config = dict(
    horizontal_flip=True,
    color_jitter=0.2,
    parallel_block=False,
    patch_size=[2, 2],
    width=320,
    lr=0.0013,
    grad_clip=1.0,
)
Rows from block 3 of a small rotation predictor, named by matrix and row number. Rows with one number within an expert belong to one neuron, the router's apart. Each number is 128 + 24 x the weight over its row's rms, rounded and kept within 0 to 255. All counts start at 0. Numbers have three digits each.
Before each expert's rows are labels from the 100 images, of 14976, where the router gives the expert most weight on average: "patch colour" is the nearest of a few named colours to the mean colour under the peak. Only what is clearly more common there than usual is listed. The data: crops of objects in photos (Visual Genome).
# router: router (model.blocks.3.mlp.router.weight, 8x320), inputs 214-319
# up: expert up (model.blocks.3.mlp.up, 8x320x320), inputs 214-319
# down: expert down (model.blocks.3.mlp.down, 8x320x320, transposed), outputs 214-319

# expert 5
patch colour: red
router.5:125125119123181090101152151086099113101164144127174141152138157110132132124073141117122136075105108148165127115088126117137159129102118103143100130106129117106095145162152159165159064126174151123142120118172089146106121146124159167120110098155123155130148077107167127091120096110147122143146133152130113148148101152094
up.17:101122109120174110134130159100072117106137148110125138116117156094139135128103116130121131066121121135149125128111112112161152151142074116189123085141110117098104135177133151155109063131159160132132142140190098152118151122132193151115129120163127132118190097082160133118116108121110124150136186125124111149119094142136
down.17:136128156139124136111105126104130156139118185117120118151117170154137143127154142119147116079129091134136080126134146131171120109108102133139112118122132112094116138109140133107133147156092130129103127102108119101150142133132133100144137090113098184112122123136119118154156120128149128123177110118135114124133152206096
up.18:128108163134093141100107161107159147109144167130158114114131168148138139129133103133159106163134114152158128114120130120165114166115125112089125148164116144131124155143117177110150168123132159120141138096136111178169069153120091113141112118119150116098152155180097129139132123139084118124130113150142143099101129129175
down.18:124146091153151109130095087095122135102132099142156171106149102135191100080173115124126147162125138133110196092112121172105123140143131120112137106147109142158179142132095142192113123117106152142137152166130096172104110120159132168093076124155132100162120111128162175116115086151142127161081119150124143130131118137120
up.19:086123112132156102151133155098045114116144126130140142098116167107130138114087120144159137055135128122167125147116120150151125116129102128193120058128128109090125137189127126139134081138143158132126103167161100123134136126103206153126134110173119137108183095076131124137123112109138133128157133113139101146145080150131
down.19:151130144128120131137110134104118159130116166136132130176128174145126133140150133129134099089126086152128106119158153134169098109106085120136110115135147104095113116109141122118132157163095104125115131105109120107148130123144142108118127098097109166114115113159112106126152133128123132127165100106128110119140160189126
up.20:166152162134114125119169148153136153126162121106164129100124133162156102108191106124120131163166128112111134132143121125082131147133110133114149134116143137142149141102087102130145125160083130107149151148079140131113158104121078134100143099122138116146131108134138122145120083130115115146114149142094136131095158130139
down.20:134145086092118165091147116129142127149137126132131135094115116082129130134125108119144142169122133101118109140110118142106172174128142140101124124100119110144113162106133115136143111108138145100130123178111130094129109126137119153128176150143128110126127125117094135146135160150147118135095095147132161123142098083134
up.21:097134183147107123130123179136115149140122148101099096123137135105165169085145145141124093154195150092119133165154101166125161127102155180127124122112147130184147182148106133141155095150125108101118088126127123127145146121117105127167135129110133149140154121147127113135143127116156156101109109101155182110148163121138
down.21:169089154098140106095141110119140103138140131142141205127125118102107107161114168127130098166096148134106101106154124104138110135144094135122158136152114118152132158118149135130123125164162146123078175124151137101139100144104138109093146141169151106119110172140116147110109158114061153096135154144145103151120141103156
up.22:104133177097157158150172129121136157134153109136103155134156115118145126155094159130117111189159144133112094097119112130142104136130109138112071183092106135168121158121147103096168145122113132155127142129068087125114141144146068134144122097109127081183109176127106104102155109153131096122174110124128133099128134126130
down.22:117154078128095104119150121149125136137143131128147123101131120117130152128084111166156137160123144091115168162094114111105107141115127117079140165159116122135096132103101129133088123103124121150145129138098118143108150099125123102114104106107142097148131156090138145087128131126119127150117087172122125168110137112136
up.23:115124153138154107118165134116137106130120119101101123138158140148125147126129096131162125088169127152133151137164142098098130119147114116099145119121157130153121092113111149121112126142102136116088105166152152123177110118116161101172085143159175139124158147095150099151151145166142167152128140167212104102099126126131
down.23:133126149150125137118139133063133088101121112155128107114160136131111093135114157095108095118165112110103126122060089146133103138139150172151082142145101126116139155129126103115152126177109117091149112121110123144126126097119097126121126112080154142122110154150150159128118118105183119144181166145113117152114149156119
up.24:089141135102158084132115143106070120116132155111145142117136162070126142135110122150141129066129112117140111123107119135140122125117088145161137072124131093103107145173139159141126072145154148125123126143178084108104134117121184141121124110164130147109189117084144131123126099107105130152127156125133112133113077148130
down.24:129136136132128133123123141116144141131117165125129145165116171148125110128156155129126116093143086130128084134143154124155111119112106115127124102140148104087104122081135125103143147161104135124122121097110100101125154115124115113135139101080118168117131134160107104129173111112151129125169109107121113104137174207110
up.25:098103124125139092069076135174113142134119136141155135108136116125126144106105117109139119134139111165129083137142164158118159134103146124062150132145101174106135128105183161164130113126141130089131147088122094123103157101121111079102162082133106127131115120110107171074139124150104143104149111093090143102123151115113
down.25:134111111114097148118150064119097142128156098158106121137134149099136141117125105120118151102099111143106123171130101087120118089145119144099089131150125171134133120114122132148117145120148108147150140129115177152129180131135131121101111107165166117145111152139123156111132144118115116115138119110162149091131120119103
up.26:156150144123103134118143134152157175137145106127086134131135152176153140125159122141140122174127127168124106120123132115137111117139167106147105143120105095130170115125133083100108171101106150103120170109127120138164124106121134085120158104097131153136118111145104188129182147152123109142126111115138139090154134146150
down.26:111112142130150052146150132135112118132111089114096162120135112113130120093121153138159103071132130099156148111129149138098142149135166126129152162092117131141080123149073080121123109090150146170132123150105144109099142127109169170100102167130109126105117127105119143148157128123129134107099123121128099160137104127090
up.27:117136147119169132129131164111129131117143177112157103125127157091111143128161146134116165108153111134153142147163145119133124095107096099110132146116145106107127140126132131153137096148099113131106121123118094123130127097076161124121095105156190135131137121123175098123120122134123108102129139130123112129080155081118
down.27:144129147134116119162165117149123119125074163125081157123157154102168154116137153132124143121103115083129080157106132109149103082134100136163142151150151158073122104122147122122138135160120135173148123141141116121111136119134171122163137097086092127110119145139094119123103118135136156100158111119143112099112118172124
up.28:103117143117165109126142132134078110121124131107130107132158165095112130116118137138124129043154115139157141115117121136145148135153102127214115116134147134108139100168127160137124111119151174168167133146168090154106145156100195131096132124121147193105176124099134128126135143109098129161140145134169127133129074157148
down.28:151116150122137141106105148108120164137108169121128148127139176153128120141148136129153098097110114155143111123132157134154103089106084120145118127130136118089132141083148139119131168169102106148110117099115123129132128140145146100140133094097150173125147112152111108121154149174124108110152121123116131101118161180125
up.29:131123127092110131144076107117114106135121159119113151131067154166142118171156101162207128191119150109139126106135096146108115131160105148088109148126108136146109119134143064092110115129087125106110148145090130126172086144139126119111111117132124112129064124102101127144138151159112121103169092118105104146115151105148
down.29:170127128089094106134118115126136082086108103159153155122102100176139117104121134142147139113117146133153144168086113138124142167115154109094149123109130144121133157136117155134103101135162149090147167181138110088143149149116140157105091139103141108111137119083174110082142114109118152150120118092135158165101087088119
up.30:116129106099131120114131095142166084091144149165134129114081087131151163088140129108135160201174190084161180111138133145105148134123112113118118101113063109148118118119130127115120134110121121135108112145120105162124136130131107153126205101111121127140128118141125158144143121117171132105181102159157128144108143135095
down.30:131120122148151136135101133164140119115095157101126158166129141103175141115171135128108122144106158176138147144144086110122120134127104116093104156139153159095129101155106133169142126121150136151125114113130159093149087109094075102122125135104101121110144172123153176125114142117101072118108158136104148136145112079105
up.31:126130113163107114125118145098145115175118105157135126096108090107136129110148065122161118188155098144121148144161100099123112106099127125114131141155097141174132118144113120160137081140114113139136120128151126113143130124112137103136116139063164120125134133128094139138143120097130101099137127117103152113108174093096
down.31:113143131123161069151169141180110117124121119138137153147149076150142135140162148100179136143144117148141084129080117091121150172136154173092146149096068148136156085139137094135113159125149104115132120118132125178147130109133128114128158130162134093127095123076105126082172143137122074141157116148133174170120082098170

# expert 4
patch colour: pink
router.4:143109112108107141139117145133185151135145092127147101106155075137119121123111119104101135104111147118136171143135115142087159149107158122116124165096112153164123145087136089157116142099101116145131144139128158140107095149124146127138120151106135091122111146182123142156118135133142135113089106112139132119108174078156
up.17:096134130163121110120135094132135102121119129136095158119127118130119165119117138113097107085137115123096133131106130111123101116154146160161147091135126119079106117160109153079139075126150121126105136156175129131169108130136111138119101132152138131136170131107140133106111123131140120194119175147133125172129107116108
down.17:113124126123151119109125195128100140119096082150169128093115125143130135125135132187177125142134143130162171127114109137114179142109120094124126127113126144174094124153141116205109191122149139147108140129110150115088161119138137124143130119116140118131149111084133121139154111141118134113109103095113131138097102114151
up.18:149120128110111173149120118145160151147108106115156109111146080159129144117118116165117118147118164122111181151143142162112132147125141135095135159127124162172148120085122092142113154104079127126113113120090196108117125146129145116152144164122111116134110154152112142197143153140128134081097102120145126093122169123149
down.18:121141125139128142109153068142167116128141162156090143141106134120136115147136142071064119153136114117082092127139140108167078108163152147139111131152147107093132122096142122051156083142098123145119130130144125156172103127120099145119140124137128139157096139173136104089143128122121125141171142142121137129144193123102
up.19:158114149144129115148146152107114127128094165131091154130136207140094098118135132166133124140148116133164107121118113100174145097060056122144126135086154105137108115124123151151148137142098075122126163136109098110112156158119183133125124088110121138139118122112156130132159132143120131128177117130130095143144101175135
down.19:116132130096139124123128158136121130125102095109152094097123120100121127146125136161173148147154147116138127116099110175124130134131136129119096159150153123156154139154100112191146168090166114139182141138109127101110126152129129110131117114160124122081117134099142142144144115128140138141120098143111167130102078137107
up.20:118132124141141089097103105121143133118122109148099146105118103122119142138108152112102121122138139117133142127150112136156143102170152120117147136136124120120120086169116127065145052148161103121152160135139151152164128132119114143136125110180129132109144150136140130128144100105133155104117169152138137158135116111163
down.20:138157103135143098137106162127126162126082109133172107122153144147133124100120094151131129145089129108148126115116101178095199170101107140139119121131111159180164144150097114193127164104167133135149125096091114110103141101118129120128111119105114113113125127079122138130151134153128127123122125154126145099115085127156
up.21:137125131099091153121108140162156168137121109111151125125140083145138155131156121132120126142135131116127147131152132142093150111108153130065147150107116137174126131077136096153124206108071110132110131123070141108109107132130148084137128158110130118130098164186104144189133149138119133101104083112137126106118167102121
down.21:118125137145099117123131076135156109128150164147076137128117137124117121129129146085077123150127124141093081118121152119157081111159132159142121131146133109064137115112148135048145086141101134123147134118174129162174119124131110143139143106129122161128110131171121099087131131118127107142148150141122124139154182127121
up.22:132137125116105062134142127110084149103127171136156117167127190139132118131154164143143085118164109142157114128122106109136123125081097107150097112142130122108105142111100160129166149151119099122130116135118100100132167139143142147142156094123105125137119131117116097103161104113125103102163126122110126139129160157131
down.22:127140133143180143140140135111104134095151125121178126123179103135117128080112098187160126151139141136125173120132125141120156143111118131098135131147126128167151154157147115210185114126154135124145136116176145139120177115100161112149117087121141145113134150124156126142126164112130096120110093131150122128124072111165
up.23:155110134103117126136106160140174143135117099133177133140158117148136134116162138135137113144129132131152135141145129119119153152085138116098140151130106150157126146084132108171110185121055123121114129106076143105091103148112148122143129144100130114110100139163118128166142137145114135090118074100126127081113182099124
down.23:122141130161125130107130094137143122112139167138092133130123146134122128137125146069101134154130125143102078123135129112176087098153140137131105136137145109066121129102137132037148094135099136120145111119149123143172122118135111120128143105125118168146104133167129098100141131114118101150150129133120113141152187149107
up.24:121108131115124144092101112104119133158114160113123161173111142109132112149114129151141153098141099117114076152127144109140117116103178143125133107133150109133127117164112129088129128167144106131120117147103095143155136103138097100105143058114125137112056114139116134122150084153150119161117114090151148167102111159103
down.24:169111138119154142117103166128110159146122138107132109115114112144097142122138116147152124107138107117121134157110120108103113138144103147106111120134090137149083094144115106169124134146127142146146138151140133107130161125125125122096121105109114099106140087127172140135151118115120106118108080146114123130071093141155
up.25:116151145136122120117129160087092123088078123105150104142126184136104123128129149154138126128140112098140098116126153083169142090128101107113100120086135116105120125136124168137125132149092134117126136119127093118087151138157155112125153107140123152087087110099107127104142121119106137152142129152132126136129137230075
down.25:088135155110162112135130185149100095167122126145169123115127117135118124174135110167159124123129115145156141146157122124121162113109114119098146154119155134148131147161126129183122134121180117134142109125116096106124159116185143109137138133122105137121121098108165132137141087130168154136134122113131130124113121166106
up.26:152117128110105153125094156132181138135110085132167095126160087133136134123162122128128140134138122130140150122157138131112158139096156131082132164110094141181132146090162115155134167119070118135113130120093150133099125125129140101156128153094126124121086150161117141141135134158132130108108057121127130102111153107158
down.26:145126130166122144110141087148159115122133161124095122131106136141114140149138139092072119151125121143085071129134138126171076104136141133120103154144136102070127124105128140036132093144097138121119118109135141154173120125120118114147130116122131150148107121179115114121138130119127107129158123133109120147137189132109
up.27:125120127122137153156107147154177135152116091118163120154135074141146155118122090133135128185129111112108159125169157119107154145127151111097137158100111137165141153080148086172127179135075111108096113132076135088130102120100127108126120156102112091108134154197105147168123135139105135102129097114148150067105171120135
down.27:109121137170114134117141096143140101120134156134095140153122158126114101122114136073083124158113120158081088130125145108166065122163151124129118136139142125083134118108123125048154078150115120147115129124147124159187111137130117149142133116122124175149118120167118103071139134126121115140143157153118132138145199126124
up.28:140121115093099166136100110176165149154112101120122095112141057146119119149144106137121108142136145110094155143146151134101129162136171150082159141116117139173142123095132094145091173104103120141112119124092161112117106134134113102146126154111155100108127173166103144168119148132113129108099116108130138090099174085175
down.28:129129131168118125137138065154147105139143150135087130129109120131130132142125141080057111149128125145081089120131135117157071105172138139124118139157160113075127101095112132040153106136099124121136127125136137146183114123132094113152137128149136138149112141176107100100134140129114125150135141145128130132155201106117
up.29:129131124145140120122111117109121110097131127139142170148096121117091125128098142117118130063111119127087129125103106121138123103126119110160125113134149118086150114171139161096133058105176138119128123132155109141140118130143160140117095115135121130138131120133164096074102112129142144124136168128124135185110109119109
down.29:132165095117153109131113148125147139116131098127174129128135124143151151118129083163173124115109120110178147152146119163100142149106110122118121096138132145172118146121140102186121172106130115134089114118086115101081158129126151117114113186124150101112146134107122165163130145126144124107123073106135153136114086125152
up.30:105137110138134146100101085152121109114134134157056156121088124122133134153103121120121140069112149109109142128115135130108093118180136126173131131123151122107119128149109140110144068131158131120133134130149128162144107125165105146113124153152137108132161125118133131131110124132123124162117191134132140135123094109166
down.30:112139125084146084126138169119105121133110117131152158151100110101130141093124140179189095140129130111158177119143117106095168149086105129084147138116131140185099116143120147184106159120165153131132147127131101112125176158147124146136125108144123113107126118091146134124140126123110127144122122129113129101131064102103
up.31:105125152113146128112120114109137129085155143151192136149126128132153113118128134143119124082112080148137107144112135117188140108095134117176120148110139101079138147147145131072160061156137123103127116136173112144126156122137126150136128125093112132127132113155174087113118136138145111171144146139118129149137092163092
down.31:157161121145116121135104169077103144126132099117173109111139133123120148159123138191168138086139116133164152106132138162114188137103105138133158123131125106163096118137174103193109142130105108162096095125121131127083142088141138086124120131128162111139149173089133136146134120118138149100130108128154116117114076154148

# expert 2
patch colour: red
router.2:112151123150122121114142111105126096141178113125125130128121121145101137137100148086055169077120166130114133126140105115142140123158180136168116121104137130118111116175144120124177072103173125140134113151162145187154091128157157161099145125149153112119140138144145113106095132104129146163120158163131125145148126077119
up.17:127134126143102111163100169139127165167113132129107117137112157097157115110098147160112136133156141129159126149097130113108131147144108093097082096084088145139134100150149117132103109126134139141128156101147135083117121113138092132157115169135094174091117153098081143172103132124098107094138128123099138108109124151130
down.17:154154151130120149155126142151117129133111146147169094112110127133117099099160113132102109061135133109122107115181119166158124111126156156128151123148125090122116173142108103143102116144141127105107136149124139116111161117115136121092101147124134157120109137164102122111164164127114111142113119168139143136129134116141
up.18:108140116149124113151132155109155131119105138098107115126144130098171089158131131125174107172132085124132099120147158145129122123149102123083105136154141144111143073157159181140134132142115124121134158145142100147155135121137141136170107120156144148135144078114106095111151122119149123088134109100122124114114121091162
down.18:125156113156138124113122154092072128135123168133137156130114143134137120163139127106109143174107120121140125143156161135140149131096182115121096102108161157125112145093119122136168124125116154135128136124124121124090141151143133092119130111077126175092115126125126114150060094143111140135133115118131090153121118159097
up.19:118109100125105135128142151078183150104117098112139140113132052105166118116121078152135122085169137131124116131125129129131138110134165129097115121156137146130162147166094120094169121151133153129144113185148172148090103137125113142142152090119141132090122121107136155125102136116111137122109128140150150090128099121162
down.19:118087147161119156091072102168121113139134135137129152138143102164152150114130146163075133099140114116158152111135140120077131107145113104062101120126164130162107125137127118132125152087114108132096131093128159129133126119117120104099098164156111143129091143131107104094140183126169107140092145136130107077147168083114
up.20:114121169110106113124162142130156104091101127130113147123114144137143170072124079137138102123119131084124147101156067146107135099125137170132141137162191116156136122157111121100157161155127176153096132126126106109080148117149144096098108130114130113084127170158149119121095135145141134128135141097141114156128102091144
down.20:095122108130082161130100114159188097133127146120120132137134119117152116088107122097106094111089143103096178107114113166136102100144114127155086147123183151133142147143146134091095127160139096139105136144174133114149143126102097167097191163142175131082137170100120107092133145160129122170150085153090137142127132135130
up.21:104143177129129114149135120157135111113158114153094122142069130163163115120069145131155160119095168097149104155161137149125137138131097175096128106130113155108148143120143119150154149123114104127145087125151154144082121143154120157084132088167123172139081130159161128095173103131170150110168072094111146126141155131151
down.21:123128119082142122119119141176118112136156127098114130152116162123173131144108090097166146107066147098137170106115095125179145107142138103133080119170103112151106154121134101136144152137128133116121123119148100121174101114117169164141122110128157146129103111125126114112116143117184130088156100135133120151098120135115
up.22:107128097109100117123121096109134113120074114162183123137167091108116115127169112194131113162099107140145152118124129155133154125115090122138106115141133133140129114117130080127105134095151154128108132139106156117118127095191135146119106124115166109116083139152119152158167125160153102091134098075106164097122128101133
down.22:140118161184117129141121111129125141130112120145136096143151169098108149148129085135118155173088134172106132131119153168148109112150152101131142154122131128084130146076130131126137136127098150136116094129130123128170108180118121123138150133127132097142114188109145136147116113083114147123138137149195086136144172152132
up.23:135117131121141102101164118097137095111149094126116101131127148161102137124089116100104160058134124119093163126103122129152145141128157108204178147080127108085092127155088131138140086115144140108152118132173164166140078176149189145093129132147123124131157135135137151143080120123139140148095194143153113137134141084147
down.23:113102133126104157147132079199131119142122125120075114102137073143125125115127110113122137087142152111070144134140140099104111170166164141129134126166134135172155109142137112085081122111118118130135149130132149156158101131112133134165124122155150112149110161121099127119134133120109139123103126135117174135123144060156
up.24:103113103135143141153108115115117140133120087145163118116120084099110129099144135179154105134133137122160161102086092156109125127119147136090097139108127140154127145111107132145107124147127119139152108123098155138082151081132174156154127164135122132124165140166123123140150096100102110119115117102125127104154082127124
down.24:157131097165144129134114084097111159148112164118132121156104136145145144143112100116097118143133080101118129140110151104147142141154135085159160172089121140172119122138121146129160149094136130113127099118122146161113101138116145125124142103103136147132066133142104139089143159154103167118110141125137134141126154100121
up.25:122096097132085154154142109106133126134095130168095158129089147164136163150124126065104090106116112134102061151137140131152099132119131132126165146135134147123101107122124115113130082125152098113125141136118151154138106109132167165137131137114154150086147095089115116096139090131113136125132140132164148115126157116069
down.25:102126092131175134133156109171140168147113121133084141111104132135114159160159130119104098035104144122104148142161120113108137156177167159136115134175134142159163105145126144087104131098149099116129107114135128128159127117133126143153128158144120134107166168124129126128115159125072125103103131101100145146105127108116
up.26:107137134100108117149158115132129119108137113140107112124130140124127102050134162097123145098115157134084112094118068102136135155102164133153140147133133131104106120140135112094113139112147181133107168090149154117118112082104175150097097110168151132125100136158110126109167155115118128152117127147154128133158175144116
down.26:109098133133145119149125110151157133149114092170121154102114074131116137137153169129139161089147140086086122137126137105114108107162145115112137118157136107141124122168143132115126110137139140137124086159129158157146131122144157117089138124134152129140175149124090109124136094125091152147148135121158157094099125082126
up.27:114113119111129117128120114123152170142135145073139087118160088145095160118119132157127116146151147112127142148139143150137150134134130119105085151101128094144124099070130149129132106115125115117151104135133170132123107103088129134111116118127163138142116113103123139106119145194130100100145107121122147092152100173120
down.27:174204148093134110105169140120116156135129159143163124134119150135131101143122138106134115143134133142122131129145123130120102141158155139103177147117113142092131154116167117153114146103100094144099100112073095139115145126164110101119146162142158126130159127148112155123157133157090171167123128152160124109156156124152
up.28:141134126126124117130143144133120117130114131150094118115160157104147152102141156092106153186117148183151151107149123113139148128067166132109153132130139095105108133130121123151109114168144136162097163131129116164127113131142084138124159137116092167116128087090177124138111120118114123086130143116136173117139098131084
down.28:110114133103124128066090157114126121112144101130160112137167118126140167133109139138113175169104101162119115104068144141147170133127128102172170150114150133071146135110099134155161154170147105139089105129147118137117134101109124135087136083113122134127131127114132161110161086170107157119150136119117109142113123137130
up.29:081134123129148152125107117133092121137108134132149170121153104128126162086133112160140125140130121199104142118172137120107160123130139121155129147167171119146176119124140129151149117169146121150101116119150138117123132159099146131134138124114121088124146137107113135100141113137094132107069119127162104099137136087133
down.29:172141132098105146082107134104117151107103129104100111112119127140081129089122109101087120139094102157109173142170091161126147120123099119128194149126066141132092138124133134145128134099116151127096085148088090118121113145109126165146135151157145141161122129156140118142171132149132098088135112142125147106176144140144
up.30:114103124138098111129162149134109121149105165153124131096116095118147057074073134103153117096112193125120102132107108108107117120145112130129134124110111091142123126140127128151149148158088129101130111144122125118088121138102111143096131151108134152125094161107085179104100129166157160107126113136134074163119120143111
down.30:154117135166132130140092136083129168119129136171139124136150134134130173097159112127180171145124152115100107162055099162152123073126122139156144146167121100161161098111111133140112135125131098122133097101126154149165121108138129139150112116103112132122111092099147119129089098102121112106172082122141135080130105149125
up.31:137112145097134156112139126132134112112152158126123132138149139154157185163076080098161121155203118119139154156095165100105110155082144120098138114136122163142135112091141158103134129139117143079163150124129118123151133103135157149120127124121174188159121143105132118138119144126166080122095148144098173124117129150119
down.31:130142137162139147088137144126131123137142174140145116141156123098097112135133173117116137153083128112106109088097141132139156129106099124142111122127104110144102142106144129115131138130105132125146145122113140144104125142122102130083145115120144120144107088125154112067133099155160131107156084133111113143113119123142

# expert 0
patch colour: white
router.0:119146106087108112144085141127116167134085121112160154108120121154104144121169099133170104059146102101128135130141086140096140113093096135131171123128118130119121128159117109137093196128133140128134126134136114094095118133120184147108137139103113114077092150078130134160146133126116165126126137113137110122114089129156
up.17:115137145138132097143129119125131123121142073149152115116132113124129134093079115132081134094128132124157170113130137114088149165120179113121093164112136142153119123156127140160141094133144121115139109129149157157086129135137105149119140148143132131135152147116137129132139133142128101112092139136109129125101124096126
down.17:141104136114095138136139077167143139142121132122101109141113124132122122113152128102103129209145157134094120105155151107121097127140121149086124115117121115146110100103124120118122169121111109109121127120081152125174107116109102103158148127117118141114128132153084119143126132145101140102172139102120128117134164143135
up.18:117145147134130137148122130134100145111141151148129138128109161127135135125124115137127147111108120141095125127139123108132112095140072133119158076127134099097095150153107146133145114145135147124117099138135146110149081111152146124131196101180115136065151122100145124139093107124096136148135137084174119103128106179121
down.18:104146130128135110130147118108135105134162124119131111096131120105126118120095126120104173011111135130121141128106114133122139149120144141188135127106146129115127149117115131127135099109142130134138128154176113168129120117156196134121119148131138127147128126134168130108100119117139117157106132144131137166132142100128
up.19:104098158151108129157129094139136104125124112118063131100146104087113107156132123145109140123146169105096142134112167128123144173165174135110109117120117150166169136131146128159126106106129126146122156149151120149139138103122084088109115144167172117167151118137137124087122125124130115149104132135116169145142171121113
down.19:144157143172152159095115109096113151101132166134138103118123137113120094123135149156127123170132105149141112131143153165119116101108100141122154085138148108104150099121118103113107154147160116139108101069115097155129164110121066118154122114136122143156138150072101140136135102155129138116168096102118138113135138180116
up.20:123148124094116107131112132136135161133083128106131155130115137153124158133172111143166111091156106126119113130140082139120120089116073135140181131131138122116096116130112119128104174141119140129105127127111130071101113116114173123107148132106107124077116140112130121149149139162107143117153143097143116113120119148143
down.20:121115125138136112129154128141133101113144113151121128118133121114120126119095133115111152001103141130121139134110105101124131142136144109193112132122128131113118139135126127120146098118133130144150142141153131152132110140133201150124114128139123123137128131129145131104110112114139117149113136152117125157139136106129
up.21:107143119135115136104135117083104135152153117142121145120118129168134166164113128078123172057112136142078101116125109133165090101159122132186136083121166103047082158127127121086150113133160124105150114152173139100153096143147138162101158115157138135126151145116157127122104103142117137151127170119139120131140107138143
down.21:118117133159125126118135108129132105150155105139115106116145119116107132126090124127122168000118127146118132125139125115128146158119142128169113136138129114111139139143134115130121111092131153134129119124163141157125109140132179132150136144132129116116136140124135112126115122112142122146120142136128127156132121128126
up.22:094111144157104158121137142107134110134150111148160133136109095149117092113123114166108131110121178108131177145130118141085166150151155119111080164116135154154139134111122113143137080107113119117109129153151154179135098133156082169129107142133122128154166143143115171116090099110116109131095117130126143113104117101125
down.22:122139145090129113151132115123140137177098118120101146105136121151127132157165109116110107252123127124110130116131125120108092113132130128093151137135098107138154108120128118078106143142103159125131113134098123127134122145128072140129147139082096125132116148121107140149142144136119155110102122124151115115115175121105
up.23:114127122165136138149100115129099109130132149127092124140101143123130114146116118149152137123137134147131125118138111135165098113186063137158134049158125088098139148159092159124172144176137153108143139089133102109150123119104152134122151105183156168119164138097119107116095130143109096119154159122141132161129097171141
down.23:107135127125129109127127114098140128138143095144125131136118118108113124140114136113105156034095130129116157135086135132109151148123160116175127138124138113131119145147105128141128110099131132105165123157147120156123105149124173119115130153140118109119102158149142130117108104122138127134116153144107135164139139094151
up.24:122087136113163093130103163112141098092167117100108115114137153110143089139131160154114124161132136156138189145134153107123115136130143151100099172170099149134147136100105153118086076106162143192121093108138129112119122090129138131122112112146118119152165109132137134070108092121140128113121132156107123116152116089140
down.24:148119128101117139115122129155132144121107140131141102158136121161125134136149149126117107216131135122143108146145170136126144155124116132093128143155142121151120143105127089132140143138103140117129138102127120132120174128116049138141125116118136146123112133126108113120129121152111150110158127099132163111106152139116
up.25:132152181153123116138129141118130096149166174164148108139097126106150078092128122137090145141086123130134116121143072063108157161163152112103108130118151085171152122163118158080130100094136116128147079146122142152149155128183127095133107090122120143174142148149153105097137156117141139120132087141132123132099150129107
down.25:143137140098140123149109115118119122157127145101142132119104131122113105144125143168129094242146119130126121136171126147126150122125128126082165139128146118137157120128140114157103137127100142108103129131129118120117129128111053105134138128095133116128109120116103119141142103152150117125153078132126149097120113159140
up.26:122131147123106129118156119109152131154148108174095118108106144145102109076127153159110140132123123152127119147176150132101097141144167123122135139143098065089109123144192121130139130128129152121114187092129151106132134169151121111146128147151114097165177099103147144123141107126117105114129125160095082120120138088136
down.26:120142099118121142131129143109162154143130125110119102133117132149121180148132102143148106178176143096135088156137150138172133096129121118107107137140117098139118104117082121127095118124098113136126112126134120102123147125102083154130126159123148155133128102109117111160103123149110105127134130103130137127124115143119
up.27:128164125156150132191137112114100097105186142178112112125089165099121119144069123132125181136114136153130095105106151146186103153174106146172106065140122107095121148155147181104166117148147140145125130149176090165156106139137102150122113134160162145141185143111154092111104098116127093112098128125104088137136122161125
down.27:123104134114133111117140170091118125138134085131197122148141171144109107107105123180132116078100116123155145120143156097134128149104134115082121119162120157139164095097142156113114159146137113139123140089129099153122191165131148125128091144125127092149142145096057132115145125124189127092112109146113142084133146146114
up.28:099130120189136144127176140144104128171169122111155134108152122152112108155111110148098153112128150133128158111135149121129163140130134140130096064126093134111123110100143121129166062144146105151130121127110095178072169147119136132070109124122135157165179132118119150120119123121157121120112145137116148148143142109147
down.28:153144133119088136118128124139106141158119165134146111137127132124120108153118117151166098238142127116113078113143144129128127109109111133081132114132114117140133108112115087158130155145130132109103114114070121130134150108132101146137136166076102128148111122130133136163158133156115137113128116112130115113109138143132
up.29:146103124139161137150141128104147144112159102124106119119143112096111161132091169131096145142129095114111152132111152083158157127158106160104127146150137136138136110104139158124109059133099155130138128117092108143126139160117104130122113103155173180141141097136140119127104130156148148091186123149117090134153114127127
down.29:144131146135108121145106125080130115142101134116131125150107150146119131120145135147167116243134140133141147138135152144110125120121095131082115144124126117148162122110150157142107130136125119143121141100120146129113125127131078096155156134116124113110120150100114118146182146143133146107117107087121152130121098166124
up.30:135133104145127138137162166118122119112159113127160122140126100127137113076114139133089162132125149125149167138109156103115163179134153123124098145105095121105134144139130138187131092119113158137124120133162125171113132162126141146093119134139110138145132090136162131112130092122130111138103104141112138169145105071121
down.30:104155134134086103141099080170143132132096125112069134099113080119140122142140115132139111193145123135106106138142135111121074096133128149103153127140138118129128109159116127095103181103102125144112128133092135096156146140141074099129139122129129138164109175169123129154156171152135159088153133118153141106134145117123
up.31:092105166185143156135125112108121123103150188131116098112139111119109124130105105151135160125133116095136148152117164096159096122111104100149135102107144115127143128166144184110155080120114126143095131139144095156149150155134085136135164080186162137154165139144137101090114117121133107112137129156111109154156098093131
down.31:195131118138138124100139123090122140133116162125164146172115154151133132158172150191130123221124085108109149123090139129123142112130103101104116117142132112116136118122114133156125140134103120113106133126121135126163161135122096110107114118106127146124132123130145113133141114143143137119144080117097162091103124172148